A small image denoising autoencoder, trained from scratch: encoder activation elu.
Rows from block 9 of the encoder of a small image denoising autoencoder, named by matrix and row number. Rows with one number belong to one channel. Each number is 500 + 40 x the weight over its row's rms, rounded and kept within 0 to 999. All counts start at 0. Numbers have three digits each.
After each channel's rows are labels from the 100 images, of 14848, where the channel reaches its highest value: "colour at peak" is the nearest of a few named colours to the mean colour under the peak. Only what is clearly more common there than usual is listed. The data: photos of plants, animals and fungi (iNaturalist).
# convs1: grouped (16 groups) 3x3 conv (encoder.blocks.9.convs.1.weight, 256x16x3x3), inputs within the group 0-15, a 3x3 kernel for each
# convs2: expand pointwise conv (encoder.blocks.9.convs.2.weight, 512x256x1x1, transposed), outputs 0-170

convs1.18:550427538473500510502498486479521599452438486508451499514477573543466562515533428497486538463532413500492467519484472437508482493511511463433554503498478517488494466538485470622521517478468470519484574539602548504471465490427472497455501485491482528482526535511480476487452480465510540469493546518501557490427522399433483549503492490511516460529481533499525559508548375469425498499464442547515533492410487448539507530506449509449483
convs2.18:565580516498453501461454513497476526596515600587442480389481395507560485478495494411583506515532615472570451485482503519510457481520563556481510485493465496546385519502492505499530531486474452503526491531453483466495499464498485529506605553534520533498502510458463501545422519552494518535553494482436517525541440541496443548488499456630511517470564502488483487539516559580528473472544442454491502618517433503461429563493514600549519479479531431504521519443531441461423498502498537547461470433504490503492544493580
colour at peak: brown

convs1.246:527468511514576441509471513502439507460489479509366511406445504415540474491470460435497489423536466466555498489520488542529560504561458480436471484505453489450472567517502585493508529473474490485501512449517520523524507481469542491532460458482492484516539530510482426528484561508514499533534648474482496471464502548466504500500476528510492446505427489439429476425477496459466487437431479423524456479499502538525537543562532522489527
convs2.246:427473539473460536526490556412455525470508551499509537576476474462464457462510466502501524547546488499525493456593466526449561532528489473527523521538501501536481492581464538485461539437512492461401460474505516464577477497477498555488496537515536376480511473457515553545498479508521502541465422470431453481491526565595498588442561478566552525502572538485424452521512465546480537460516475478563459447460522479539443492475525489495498537517486592499428514520534537458508556530525500510538494535467491488468527514482
colour at peak: grey

convs1.125:506523504517502620482421483478485490552459507505495519492437497544561480494481478506531437504520487508508507520458495588440485488533510520426484577388453517488491493477498498496412538475457499545507479512543472444532448531454458532501513555464472522497485565471499486489565521517592557488560531481486557494483593512521541471495444526529526494540502541505569553429408528442540522475584544482520447452474503454516503512570456510449476
convs2.125:465530475544553525557535523615535533514580625473458410504490496532527502538497464502482489547443521506518477519473504562443483504492503512494469580529529585553461535513485630553481491579470520527585514532542476457460493533528421496449509471554471544521506524506431563584509531478610547506478568515536529496509503555458515421487463510470515505497453516569428518549523507482468483468496495540525479486524487542521601561504566601523477501475485511471567574524432551497525559526555464471476526481462551488492532465424
colour at peak: black

convs1.202:530472461491428520451486455511503566521473555512538559505571453485568526558523520523414492443448379462518500486536508516446470489547512502540457440464442473544492508450543446405561531504510497496445489533465533520506511552470548443484484546454447498527471476426415491523459525444494506458457529414515501458538432484485553521523497541451499442517464485479551475487564480440530474547439531492542507456460461498482491484439526475499481
convs2.202:454476504483464454475470524480454510556546467537491502561438552533518557412499454495542547484522515474501505485460548481501454458452515495565431464467465472492511531448470482495501473467566480486515472509483544484479514451493455522513513427421455458542455524476539487488451524565552547536466495440532404538536485489480543524558448498551537457509511529521526477534516475474516451500530571432498481450455499495419535514499504495461531487444566454548415517540539472445407526515507499554489473495508544501475480496509
colour at peak: white; pink

convs1.217:476503510509572558530484502515487478533464539538533465520520491530455538486490545502479501566474497519479514527444523497532487503446521497489515625450461536425473524517539580372500526531481446458523471492492447422515505505517597506539490485481501584525564468477494481498459513497566562493464500509462527441461599452478478463511511535538580546460417530438446516514510437527492467470461451489454482515531446505569494440453480512550483
convs2.217:470470522569430606483509531553505455456450516509460452524443456500493501511477535451494535484494489502485502549461519506597536494506550463470519508571518499508513531479488517470496416504581479468498485522540496556479475565482555425457465505454419493528484564520547507500487493466519455500488445453415498397549511475509543636528535472461472464458495530467495493524477473562451542523412470487524519527584516490483479383434474548538489464469492504494446479497442419523504486433542485588505509553455545545435486489492
colour at peak: brown

convs1.186:432505522526474533501496505504454473593453479501479517447472512538505478512591531488562530453549525526484516521492501488428468496462465505473514472449485545446495489510553484499463485460472489523526474525465486484508487558500480573551488513525474489449581453537498544478475478523456559528450467506483557493477635468471412455473549456501449478476526507498444503524476518483482479467541511511553490425528550465490493589315536513535513
convs2.186:443449493486551455508488476514514511542546467499482486557515525500491523501530480546508487473476497486499410477485455539556507511492498456491455483538529548489470536513546504542572564514403531487506474461561536500505506451505477497464513427489487451476421502501488442551516531520531468500458512477532455485471513453442558495529468491523440485548436517442558461494505482494501476460514475491521493510491461436435486471508547547480522465480491441563548518544524482485542503477483436502502519398477490511478570526513
colour at peak: white

convs1.137:525499557559443524478489449495488499466435524490496519500519477453436462528481520539558460577410579523452532485433487475507434475486534517509522472541498538492472484454496495412553552573457464554508569483511445451497523499533513421530540523509471543460454549523490511539483461545477490435508451520488444457500512508464571517486527507415519542482481545486469473510580555517564444504492466588579501452471472474434480538592475506479501
convs2.137:441551528526556459454448567547514483531481521481522468493522539495531537484523503402456515540458471525414427531519505549518500512448548558457446498382462434490493520492503583561506508511481547393489558432478563507454491522513538462553550529519526552468521487474442429480548440529488523453502579497552526487558384476483511511623461487483487513514497537495519501403522494519486498519515493481510495490501440509460508518450519516542500447447427479492493484481491504548564575525480516563466503538465539433481437465453
colour at peak: white; pink

convs1.162:495526466543449486545512461492528522533584435508496489551503506513465431583473504482553494447498491501536480512481485491487476524552442514548453645528491454557459491524464491434542524579503534493505535388569499524458476451490514513519505504509528519489483401468568483493527506506488537433555499537526500512592489547529528460519558557553553450490509476511497545476413508575543519507516444499519480527471515510570542528424451504483502
convs2.162:469510573431469550407461450453530507481451461556526485464370472507513498470500432553511426511551505482472469498487470518511519544505423517434513517493549461480452471494494454431503509476481491554495471480573484449481501530493466418483490464508510438465531503490497469463486474501467541477516460529451472564411527493539542525479449479424558500507473474446464473449466519523435490500434440528532490503450463531423516527503547507500531471445463514535494484456513432518481493512490465534460499487491515514507445466523
colour at peak: pink

convs1.169:525486553480406548510564573505476536445487473439384495496465471537435483517516499441468487412571459424546501485535532440444568473507453444495538502525538522517505516519475550435532514518450515479524477514534462538484491522486531505556509472506485507454464500457519517514532524468512494490529559495536525536541570518494434530507561556464481465480426546460544514401488396514478531486456535483496475489471542478532496476384518553493502
convs2.169:557522524514521493548523493540546498521495572443553506424521506540578534485557429512491505462505470491489486493467458452475535519493547454445475487475470597561514430483535483415485532466529497554507467443549503514512566531512497484491549477470518553486490513574449518491558450465528522492496483535495454481526480493516551583516542505461483440499458515508472507489528480508463425468450519515502501434539441458464489520540561481487488535565476469466451464468511482580520522536491546483527497479435506510489435482432
colour at peak: white

convs1.5:492460430457596520410548435453545507537504597505570523508504522479442535528485564465478518570435537451435514483450487408517481511426501491499475482424391502536521500496507464510546523504547469486482449541474474430521489567505548565539510534450516517500493354518451495481504524473557453528529499491548475493428504527512511479509520505492491488535504506518471492434471466516559512493509505488520491500510502512518516538435565488565534
convs2.5:481554443518463492530566540502442457538443479525476490494576550478473472511489448468565526424477488463485474545508502532523527496464576475548470493518524552490527538526543497520449599507510517491494543539507495553507478505477525459469572477547495459501403467473533460519532455480487556523592501488488495502404497432455425506444525536436531472527483522448471463527551475560477530497488539531509429376405531467463548532528479498536455519483421507469493498447509512425517464523477571439500422504458500467519479556518
colour at peak: pink

convs1.50:454520445455507469491542514508497521473430576465505519509454518506426506488534503490573441489495560462461536532506509420497486489435492559469504442603620432505487533440475506513487491505501507571491507427560499559518496503492491486536513553516507465493497373511543514479481511415467553532517500525475471484496437425479517510497509501428561449476502511432556466480553488498485532506419523499402448520516526452442505472537507507509528
convs2.50:477508524477530459455456554463524480519489459505557528531456580521495492514500539560493548467437415522473399487513491459461504452482564441531510470544532515552504496484518378543486457561557491454504452455542452574500469437577499506518451488496517512511473454605553525553509509539497484547556556521567506591493512522559541460479450547529567463512502524450484503495522498443470578492518533510517506498449482476558507510523554462498441487535546466458506547509466442576537471462611488538442540566547505509465464536501
colour at peak: brown

convs1.244:545527490469459372516499481507476487502427560495461518495536507450539560484468435472442488477497495438462475502472460521521510453514476519537535477498429494487474499489485518587450433508427457483516473543564491515478408512486465665495485546502437396443402504507506478493479509525527526534459474498451437463516559536511505513448492488437534504475551461514485505498469498522481500445441507540590515459516455477487472507496490496485489
convs2.244:379553511489499525566495547473533471528524483505421563489458539483536506485522506461562510533490486510499425463513466437518554470481521517455514489550463507498501509500440507535583503532516489499472494513448492506406469505533536495494476529583504508509479493473538456493528508463495437469512543469519505482549530519552475565467516462492419528513482484502530423459454513525525533502469517536599491475566420535514512498485538511494443571587470441467534473497494560541486540518477496448456488469469471499485490512508
colour at peak: pink

convs1.17:460490592543605509496534435510616493554346509515490453481496560508432473508435523491497490504473507493498520463438459491567496556468542459501474482440445537464453529474563462586455534588524488452517430562486511456554566521524497399460518556512551458493478461509518481489497557478505501471514525560501523492457455459516444520498446509552531555501514476494495523465510491488534505476514505538502471488517512482499515476479524548490490
convs2.17:482458474524494520538542482546535582475499510487420489491498402480510527460492507454396465536423466528547446500579522464473476464519454486475462455495541486520519530590497479510504477526459478540503489524495544574507524490512588521511446506542515531531526433462478472464485516482487450473477536501485463492505444541472547480492454537488500558469500475529568507476498481596494532484461511496471469501480444570423471481516559537483538473461518482497578477434512430520533420454506468500510478437529507564549530493502
colour at peak: brown

convs1.21:528526459523472502517531495513504516461524510486486499475496493588450475484468440512498505483531483492479549544508511686485449606464471511484459561387591519513507509489496451558470537498479518523536568535556541511534536517502466400561462542497516496521526451475524442519501447486497464499489421518496449496487550469449568520497480498567554541456450497496500500532477437507508530504521466482537455520525479448426461479537548459470525
convs2.21:544441449499529512473442544498504486465537554455525560480485512542534504465479501425501494520479505510502533500586541461573449490474538492500487525367518497486532464494538416490553501416525506472531553478459479444514514474516530506524488510486480490521578505484532516497529540466532452545542592551443464518537515480452489594437520444433507457500514476444553502531580473499481500459584472517527431518416569522520534588542511458521505538448490467491485480451531514546444546441459499430473530476528485483549509564506
colour at peak: grey

convs1.159:519495477502477482474527500487495482448467467478575511471518498414596507441520513498503557533498363490519546509487562517420440463478486513474502482453528501548500465508532564509544479525505508504495511612565509441545498501501608525550521426462447538507475530447519553494538463462518446570476479475525563526512613468506522497487475505531487514496424503533576544526429516532504501554485460506464536473553477504534509455451551524471517
convs2.159:424465528428536488433515437420503518554471471528525469440470528461492468496431443518463435434504464514522494438464540459594497516435440419545448470519490540548393487558484530430455581538501495521480493489445462453466503423534516512460473438562501488565506498494475527488527561401526480475503514459400458483585514582431487475529532542418470480520481497531501449460472471533463447470433503560477467565445455549494533557498523496498536531513560507449503531550469537493535507507514541485526490418440503446445495542505
colour at peak: white

convs1.211:512481440456604478484511534514475515463596450490474505527530489508475454452491479519585482495451562487532555467475511447532476492538543472511469465499518516528462499523476450537469503521524511405502554508372583481503514418511514584563553496526516465518538599413524487505474538483526552442509449501550436498520547438494495489538525533507450504565458532496517517522503468496598471529439506513577469517476473506482551489492472517496540
convs2.211:475437436543513483531412487421503517493514532500527523479464448407470475569496460465519545428486514489483507523493527485496564470487525489496479501392425528484546476471520520524586544486428536493478488515514548431472473500559487504513491533492497548514571483510529510493477519518556542488507478555606516596513456551548495541443470466588530540471484495486490487458501463503512517555521550490531536585463533501452461521496564487536507492496494513506551476472555489518455479583524515486526502485502483488518477487465
colour at peak: brown

convs1.168:532508469436482483489494512507559489444571576493475536519518519477497510532524571483481532449484434438529492477445556527471540458528493519487528421514505523485510483546519500544545489509466464572562513576537466548502505515570484558473521503551486442529501524619526539468524547436484517445539526498510522449508473459469456486485512489506512417505488479483437454472510436530505517502430498465409452544453477459493522514512645513596516
convs2.168:493566451487491446524517482472498477534471505474521532476530552447486527512484534524373486474477509463526498529447456543470458495516532551484510484508554473494498486476560547541545499451556477476533489527493525564479527432462502488518476492527536506465512545512483449537516498511489521475533530542601442562577579489568558486452438525456568437538517497487531443426488510495498437458424505496469521553470529528471444620519452510480490494534493500521490488469471517473485495531523531461495484580474551497513424489531
colour at peak: pink

convs1.165:510514502529420563511638487498500526475426586514520490540519513538406528491573484516461496531425588483528530522515489495477502518420487506500485587574496527497549485520516515371500441542486549477487478488403479501502475495485466415457469492459508483519517599477493506510490509499456487465523437498483478522523495542492510528513522479614466490489445499517498520511476552504463502449478513530385485487447522506478492508534495521526480
convs2.165:521463548509471543488483473536473521436494382491464460607459513519472560472433562497471513501504490512528429472538431495451528526508442564514474449535533450520528354496536405488524521599525486445532500504491512479532464616518521491480394441511467487454510488503478479570508521515446415471511525491407519575534476529500485502439520525533466485459471489532485519511523524511471511459558534500537494457506406548451488462453511513446474545581553416524503487519435522582560506493487503522486564441520511525450511484482
colour at peak: brown

convs1.60:527505490539541553456510481497532518515463442503506480522471505539564392473474480504504562526404549488445528460424516485490473480516503531505570424421519495550518510497553459461510499445516518501474519485515512462540504526506473544542516550499536471466493457514520453517525535520497567490454531504489513513475580479479435524511487453446581482478469432460465463424582493510511512520478427482569548547388498509568544406533538456425518
convs2.60:491455440488501557469539576530472500544507503493496546566562602482431500542538444493551401444505500451481575517466478513504572533516529587590526545465534505447476498491527528498467508473465521506544524458451512535509537552486530494595474500503505545502511485464480539448493575455484529493532562493532479420495545431535507521537484469527505438462484469552570550524499521426467517535524404496466475522526556531519474532479516461535502502501574467507512543463479484497472429547408509504510504496527520512536460543472
colour at peak: black

convs1.191:523544496553598511416470442502548452446435567504483522508506516407606482489501522491564498492622541482515487460528498573514506515574512531497486527410534491483503480451479517573492537531513537506526461468481522496480483507503500377549468470500511468548530501497502520492530502482494614560540517483488488520532468519553529520504554471531594543489567506489510512560505496519556507475487416477541504486509462527523491495435551519454490
convs2.191:561537486490509536500563556514471520482514498537462468469518495444510503503515465477463519501474460484464432503432481555606480503511510542433511451552530458489448497475513517532482569545434483516517485505467459526502502460525454559462462551528507435455474449438406494496527477572567517499480506443547552525519380518392518503549496403493530459500576456479500552461547515432529455514511529436506410431501494529508531522504476546550537456584474438518513419526480502527522567530547477479512491411516512443461523485426
colour at peak: black

convs1.77:514540480551558467516554486476422547491486457495458468530563469503473436531515489487400457493599439522459481474507466437477505474445491554562496517430486527409482454450449490477484509499471501461500521456594476523485530502495505442559502553474501481519474505440518521473457451502555612469498449500538472514564406480513484496525510516459550467460510492509467507544446531480520505518557469460552486478524517499481482596606447472472488
convs2.77:569548494521496477565510507487394505444505528470499464504506463551451499525483530593549446490534518458505495503487508502533542502519475498477482390502533455564473544496533465520473525526543525474480481583488468489495465505492544495473457479435522454564465433502465391507463473482607470513491531492452534464500475446515538528451483526526429482478518481496491541474476491503397507473494402384462496462452440533525538483535545488510491478468453515512459529511477462412495519529471496554471518512484463507467424443444
colour at peak: brown

convs1.176:499491544482408524479481512552479497565482542488449553502527496508570484495511505489468485541512466470509450448529471489467491494532484555528430514606561501461466513558513478504603511506543456559502471529405503510508518496507454473581510527533488521535493502513456458496516447499473415544471409486528514497465472450514504472545535497449519548472477497453437463405529487529466479477548536416581572484479544483469484561385547492506506
convs2.176:520490519461472472466510517496531515545500486416486506447536474480509515508499472443477520452496470528431455491469591469484465515532461499526483496466501527448520496486534530443445436510493540502483576546560450519539431478490483485464518556475495490460514487494536475478520480495503508547446548515450534446430449506486554532520543513517481504523424511532445551460475484549501485513440567514522517451499508473461467495493412445429577510435450490535509499536476479456538461562500473432486496492533474489520529432518
colour at peak: white

convs1.29:506532545628522500540603495503472489486589494501568466523486531437400515497479489519475494587560548515426453501512553452529540463491509491508478492472424503457452539503468535474547548550508521581468451537517504484494522504516511603507501531507453479439441524447495424456540577508533431496583474547513540471467514505481503516499478479491469420497456473500513520513522523496549463489447519445463470517532483493498489520585443478518483
convs2.29:535511462486496442400504505473500552458459514461499478557468495477422469507504516489554486496508495497526427538494510547520604536497494399554531540524525548505578491498580475516529427442562437456496438494537511425501496551557523461533506456561559521528468434537523449464482489451526446483510508466600520563475491533506561538541518511533525501444541456537541538507523519470447448506481580478457467463536547441470511458525555563536566464445503550515509505554489441498463426473513436469478549504465547428512423516467
colour at peak: brown

convs1.149:477516470471534451462486488512508495489596636499525461512525471454477541483474507488476534513471560494465460521487479549481536508540510532519466551456569494509484469522477562473555520507520530478536475580488495483481582523523528518521493508522455441467542557395528550439512512493492470494487482470507486511488439638508566577480470458464393440590562502495418461534431505511478490468512513516470521467453512560502485524488509466499459
convs2.149:445486518461584490487451494469490553514491505431545511486489519465583531520498509556506495444511475517516455497452539478507475518490513538528588492492497539467455411509547501510528493551521578529461466554497534499525543494514505661477500499498487555455567430519458565511467502507585507501468511495507483485491547467470422475554497521630454475504489525535524595429497537425485552534538545567542504468522500497515518500468535457454500525554492540496440551494490502564442481465483476449472483446460520528493548470538
colour at peak: pink; white

convs1.199:539508491526527461543583525495485523473490475507422484491455511436586475518518513528574567449599461531500521503493480518544565516555522572502525540503495544493521477496449456470479545542472516533483461363529481481514461537476441548526514530497515411490520556511485476503505545522464486462497468558489520487491513624458529538502570538518527559506451484471543512546572538530576530479476440476523500471470477470452433492496593495495484
convs2.199:453429496590491531441497504524482478528501535511431474518506461417480518523536496417486482501429502454507431481498484478439476512512528529519527465491415496460475500537534458494515576497455420497567519507424462538458492464493568617492516524463446501498431508414490494488509476523568451508508551420557461509507394481460472578424432535470496539435523474543494531464442466502446516489520490481536537471540493492505513519495500468424507471442470418514536507549456455479477507519531496504558541468417485461531442484485
colour at peak: black

convs1.219:457513472519494523509568504426508468546606578523542515481478483486522532489483528522470450498511545575501507533504507486447431549609514468517518541431473472483512539472484421533489519433494510478496506569497538493501478505543464557505509459508491603543529356485500499496504460460475499459516470501511514461442475436523534507512447465527481454517574509457468474521461488493558488510499501465377531486453508499485510524387559460491493
convs2.219:453501464534511461530492454528537530468523500443509516484537492522497496499479532426490510489446576506464523515479539478538455562488512516484505459416480507468440435493569470535486485481518573516495515507516476544589506491467455467517480483578497515486547537507503512505489507506495465519546514443573489498506496512435441503560514520573481505554479551517471502525513545483430509472569535479505507438469464544438514558541544545485471418496645546467475525468485497437516523495555463536456510562570455516529470516502
colour at peak: brown

convs1.52:535505459502465515496527526497568503480412472489495512493532491485353497501535521523454480423458488488522506505468508484500556529530506547454566563435593547545536507529517421555514462441532532525533460474539508603470515462500459496518462506458545508553571487546488549495483511527494471502517513477472462557492552434532562488524474536485563503489534491504448455578523487500523526471510451512653479496547456489559492496464497520459536
convs2.52:422489441543545496475487540416486505482512454482546532491565516455438497457476569452462535489525477483536513490511486524553470505557491516483545514501500517583548507457490594466454490472486456465485484509439543521469523453465493464506446567482502468505555395485450544526464460468517504492462489516451519456465524484536564398611440544512546543476507509472489520544467469525453495510568466478491513532474450425547520525466542507510484562508476529485468470527516486518434502562485514453550536511473447407455550481503
colour at peak: grey

convs1.183:537432520519527457531534521509498489507436515544524503470505506512472507463480500489555527413444451490564490500495492485547485485428517483518545470576537540475434500433501578661486462486516516518469539428471506490492535411478505583527512422512495479498507542478547500544472505493524503446475509482507426537464532498501472520510456445516556562533530555517512486408517454500423486481533480488394557502482506480534509583487496556553492
convs2.183:515426565464489534411454405508449519462534523506499469441480504511527524513505477528497559552476548471488512512511558519521504420507480518525451509471424538521468481550511475476464501438526516438487518495516482520488464450529564538465450499514457454552491489470445502451499492503477594530472470450468445433500574561516500525494399552571482551505493520520496528559526509463502482538586465496438523512577508497437388535548569511507483515437495513429448512413565455453514463556550525411449560439464415422517437470521
colour at peak: cyan; white

convs1.155:503438488537452492472478477537533488503467500480464495430482496552445538496495440523514529453506568538524489483513509460517503520566458516491547459521619521558542513511544401491514509533504556518550445538471475485544533496486477507568498494489572520469480527455519485437503542520511433488541519491517533510602461536532608508489494473478384558485473502503455445523514523494424437527480467429458431488438522512518483462412484534451437
convs2.155:503412438531505524465511399520474511530476470457511499472525547494547427479513532540539561542470456502495513517425515523531454478496490574474495480479456451533547499494478452511519583502521454557522497505513555427478525482490505491506469478522536501451531553491465418533510569514576553498513505463540446502509495381500434469473464531470495479515478528558517477547486475491476526462507503509564500488499427591507491580444493457489453544485544501516525503548488555534527547550497465555492550506480479523479498465501
colour at peak: pink; white

convs1.120:511489516549495534519531466500483491548526530570545513517541534457531512453479487506535512511411488502461479518490542451569494538467515462515462515503553489528540472516524519428517486503488494539535502565496496517438546548430484497481483553457439591447522518487436475452499538517525611533529512429482491482547541491464412501426486546570614470460532473527505467490501422452501544561478534474446414462471488520438475447436485434464515
convs2.120:522467475573448481496477524474484489515493508558459613439441551560582452589527476516452467497516547485532483510596472534550570533526538480560527489532488525430499447471498432529561406461459492477518504478495566544540493547524443431417569494455500497461541477533482565491575519534525552458549445462471486529429554543541500538486537437501569510590534542518543428483503512532491523474506539455538464552416505513452511521505533427504501523459465470545537520492500525515506495425522494580463480472487504526488541535515
colour at peak: brown

convs1.150:515472483496338548463469506483515473519508588486552488460503521457467521506526462537502477569502572504465479521511501558611495532449460495462548416459480492506548474542503531472501470522485492413459480477497461514497482474472442508476492495516493526584475519505516488509493482526539440552568496493521441494502537457481428479504412509499533421534534467502574527540487525506629481434429496517536446495430545512509505494503516529466492
convs2.150:566508543487500532505457519515475508438490442507425479477561529460529543457461520468491546452544503469500451488506457504527615568502524475474468524508419516491500530407530527474515554486515522470533499509454504455528452348553513479542498516508536462515481491522414551481448493497464459504537492502557458498449525489533499520453451484470495463529528451521492499491505537544463489561569543483559453485547544449484450478460476464460459517499495481503531506558496560478523444476459548483468523492396494510552449499442
colour at peak: black

convs1.177:479574490464563512488557519541392535568536523537466486546535547489495605496506490497471465457517469488458484502449486469504541480501508502473484494446489496494492556601506565462528536434498483479452457499565500523485487498559447451483483481497482582505448475497476478483543501501454522427519522493494512551415518537508465506472524512406473410506569477486429487496431490534496547543572485447624562468524501451491474518474449498470499
convs2.177:559452487583500477535581490463518512508457493547522451504486538512475519476512462521438537419462440545433554518534475518500562533477485499513454441546515491481552478475492505527483575474446530578491456508525462491469499506510527556465534439504547478520536468356488499522485511481484481433448500440496519511478463448502508380503524521569545422521474475592484503507547472583488526498485481391503577482456492541559479538387451484519555567453417517519477512481516566461445521416473535483501518542508537516486484460477
colour at peak: pink

convs1.63:506502514499493537522546510468459462422546466498487507487479506565474547425522490509541472495514497532539493506466515539486545506490528512553551569541570525508456509533531432461546475521495481512449563449540501492478517548470555556573476519494517570519503476529497494505504520513451543567485496542522491469596463497496527551440476456533428394528481511460505431693447532525509470516457502498591485534490491505448486469517535490469455
convs2.63:468504510454504509508487562433458465479515478560500523425510467517440460550425476495446548496541492464425547502531436438501460523502443547523494489550490508586502527520513506547449431563543422434447488492536579465506442518547535423485454553500526468540480440533506526486484547485482433504539509455382572455494445440524480530374523578479497575509478484494515475501507517513535565502495513486522536617499518453546467452471526572489469513558448489459489470454417515449526510502545548530566503407446460455505492535473
colour at peak: brown; black

convs1.22:499455501563522541546528508515535536528537536521515502502538485456511550496460469532436486399523436508420483491499487532552461480478511520496495448466516517482505515480526484528528508465522492382486541664498497444517485467506476442423534489507496531482617423571526509499556485575530498556498558493530576532501495523488505559481463495497499534512465489527479487505436448507469502516424469457522440517434517514557497512484399498485478
convs2.22:523509429539463562519528537545516505417504493474509471440435412478481462474480448520547514469532444518449467491499529460514493531503441487490458399449513514482467542557437484485544544369394548549470512526494486497430495457495544479471589444495524544523491564482501503483521571500481460488474549484436577530518452490478513559530564490560511484463470489617490514473463495502424485521510496474553494526513479526577514498535609539495500452526493547515439481510540503527479435489480561532489515477503453488498440509490
colour at peak: brown; black

convs1.151:510538485466566527519473531515484480480500526519527505529496536504453465498539539448454569456534566501507590473564506434573531508484487500501485542417526475503535547491497480555481500485475510485468523462547473508493501472566451479536559463508516586567532444528487484493502466487524391495509506505544509537474439484512510497504505497496370450478549414530505559518423451518598511528476536572489525492459460476470473434431484497389497
convs2.151:484509438545488497512447571502491495490476493507503505455505509502489534445514539460556518557502501454487474504534486520539537427571521523527448563542490436578526501543545453518532528496524504514471528428508480499433499510525548511539513475592490486572559494487505482453494563471522456532482485473457499573473516527569412544513448570539526502476461505464471492472491466497475631517558534452535528441529443461559447474490461454488469511465531521432517486502485481539464491463489449422540542404525497487494514466521
colour at peak: black

convs1.193:469504545473420506499505590438522467443555543494475512491565494516468466526453562542537514515397499519490496471486495519431554486467460475461504434561466513481490518420502491649500518553508536469518513498502534489493498599521488431449515613552514532523450501545502537542478499459497565539486486488490493488506548508503463494478555519533548522481475454511486497505572439513523484451523488531467442498432489467428457492433529492550558
convs2.193:523559521538504535571448446378480493486473531492573565481490503495452438484517537463530526496489563528509476525464556534489417527509512512530472501453440500503571426462509569438455528472452546491542487575562526507558520490498525460558491492482468519517425486463528438582488517471448453510453575516485514503493644481518541479498422465477522518484562526490479483542526534480532505440515388510526466412524462512567544569452495469558466587514482485502482506445422377561459525464515468504519500505519543514514520532513
colour at peak: cyan

convs1.110:471519512432596520476505518503451507540498440509572514448496492488444518527490479457497501589509508539483527464536485522511501496519459527549514440621529448525470509552509459471411464557497458492513536545522543496468559438464529515485499469557579502511424534507534533501540491472459575554455516515497560443488523536533547514483505497510539537515484554505482517445575557464507500501531459528429632482453544507553536543556528462541486
convs2.110:515465453515514527472447509530491477488540433493514518518404504549502530498457545480489516494516422516555454563450604552528479499466531490494591560507504590485397404484464455489493566524538495543544514454503519514513484466473511530494529518484495523523480535474478552538484568497536507480549475490468481493475424479444452508456537494487458530429498427521467574518561475503593549525565567506551495556472505488495484439475562504437462442460509441575494464427441508535476496486493478505519475482477540478535383445499
colour at peak: black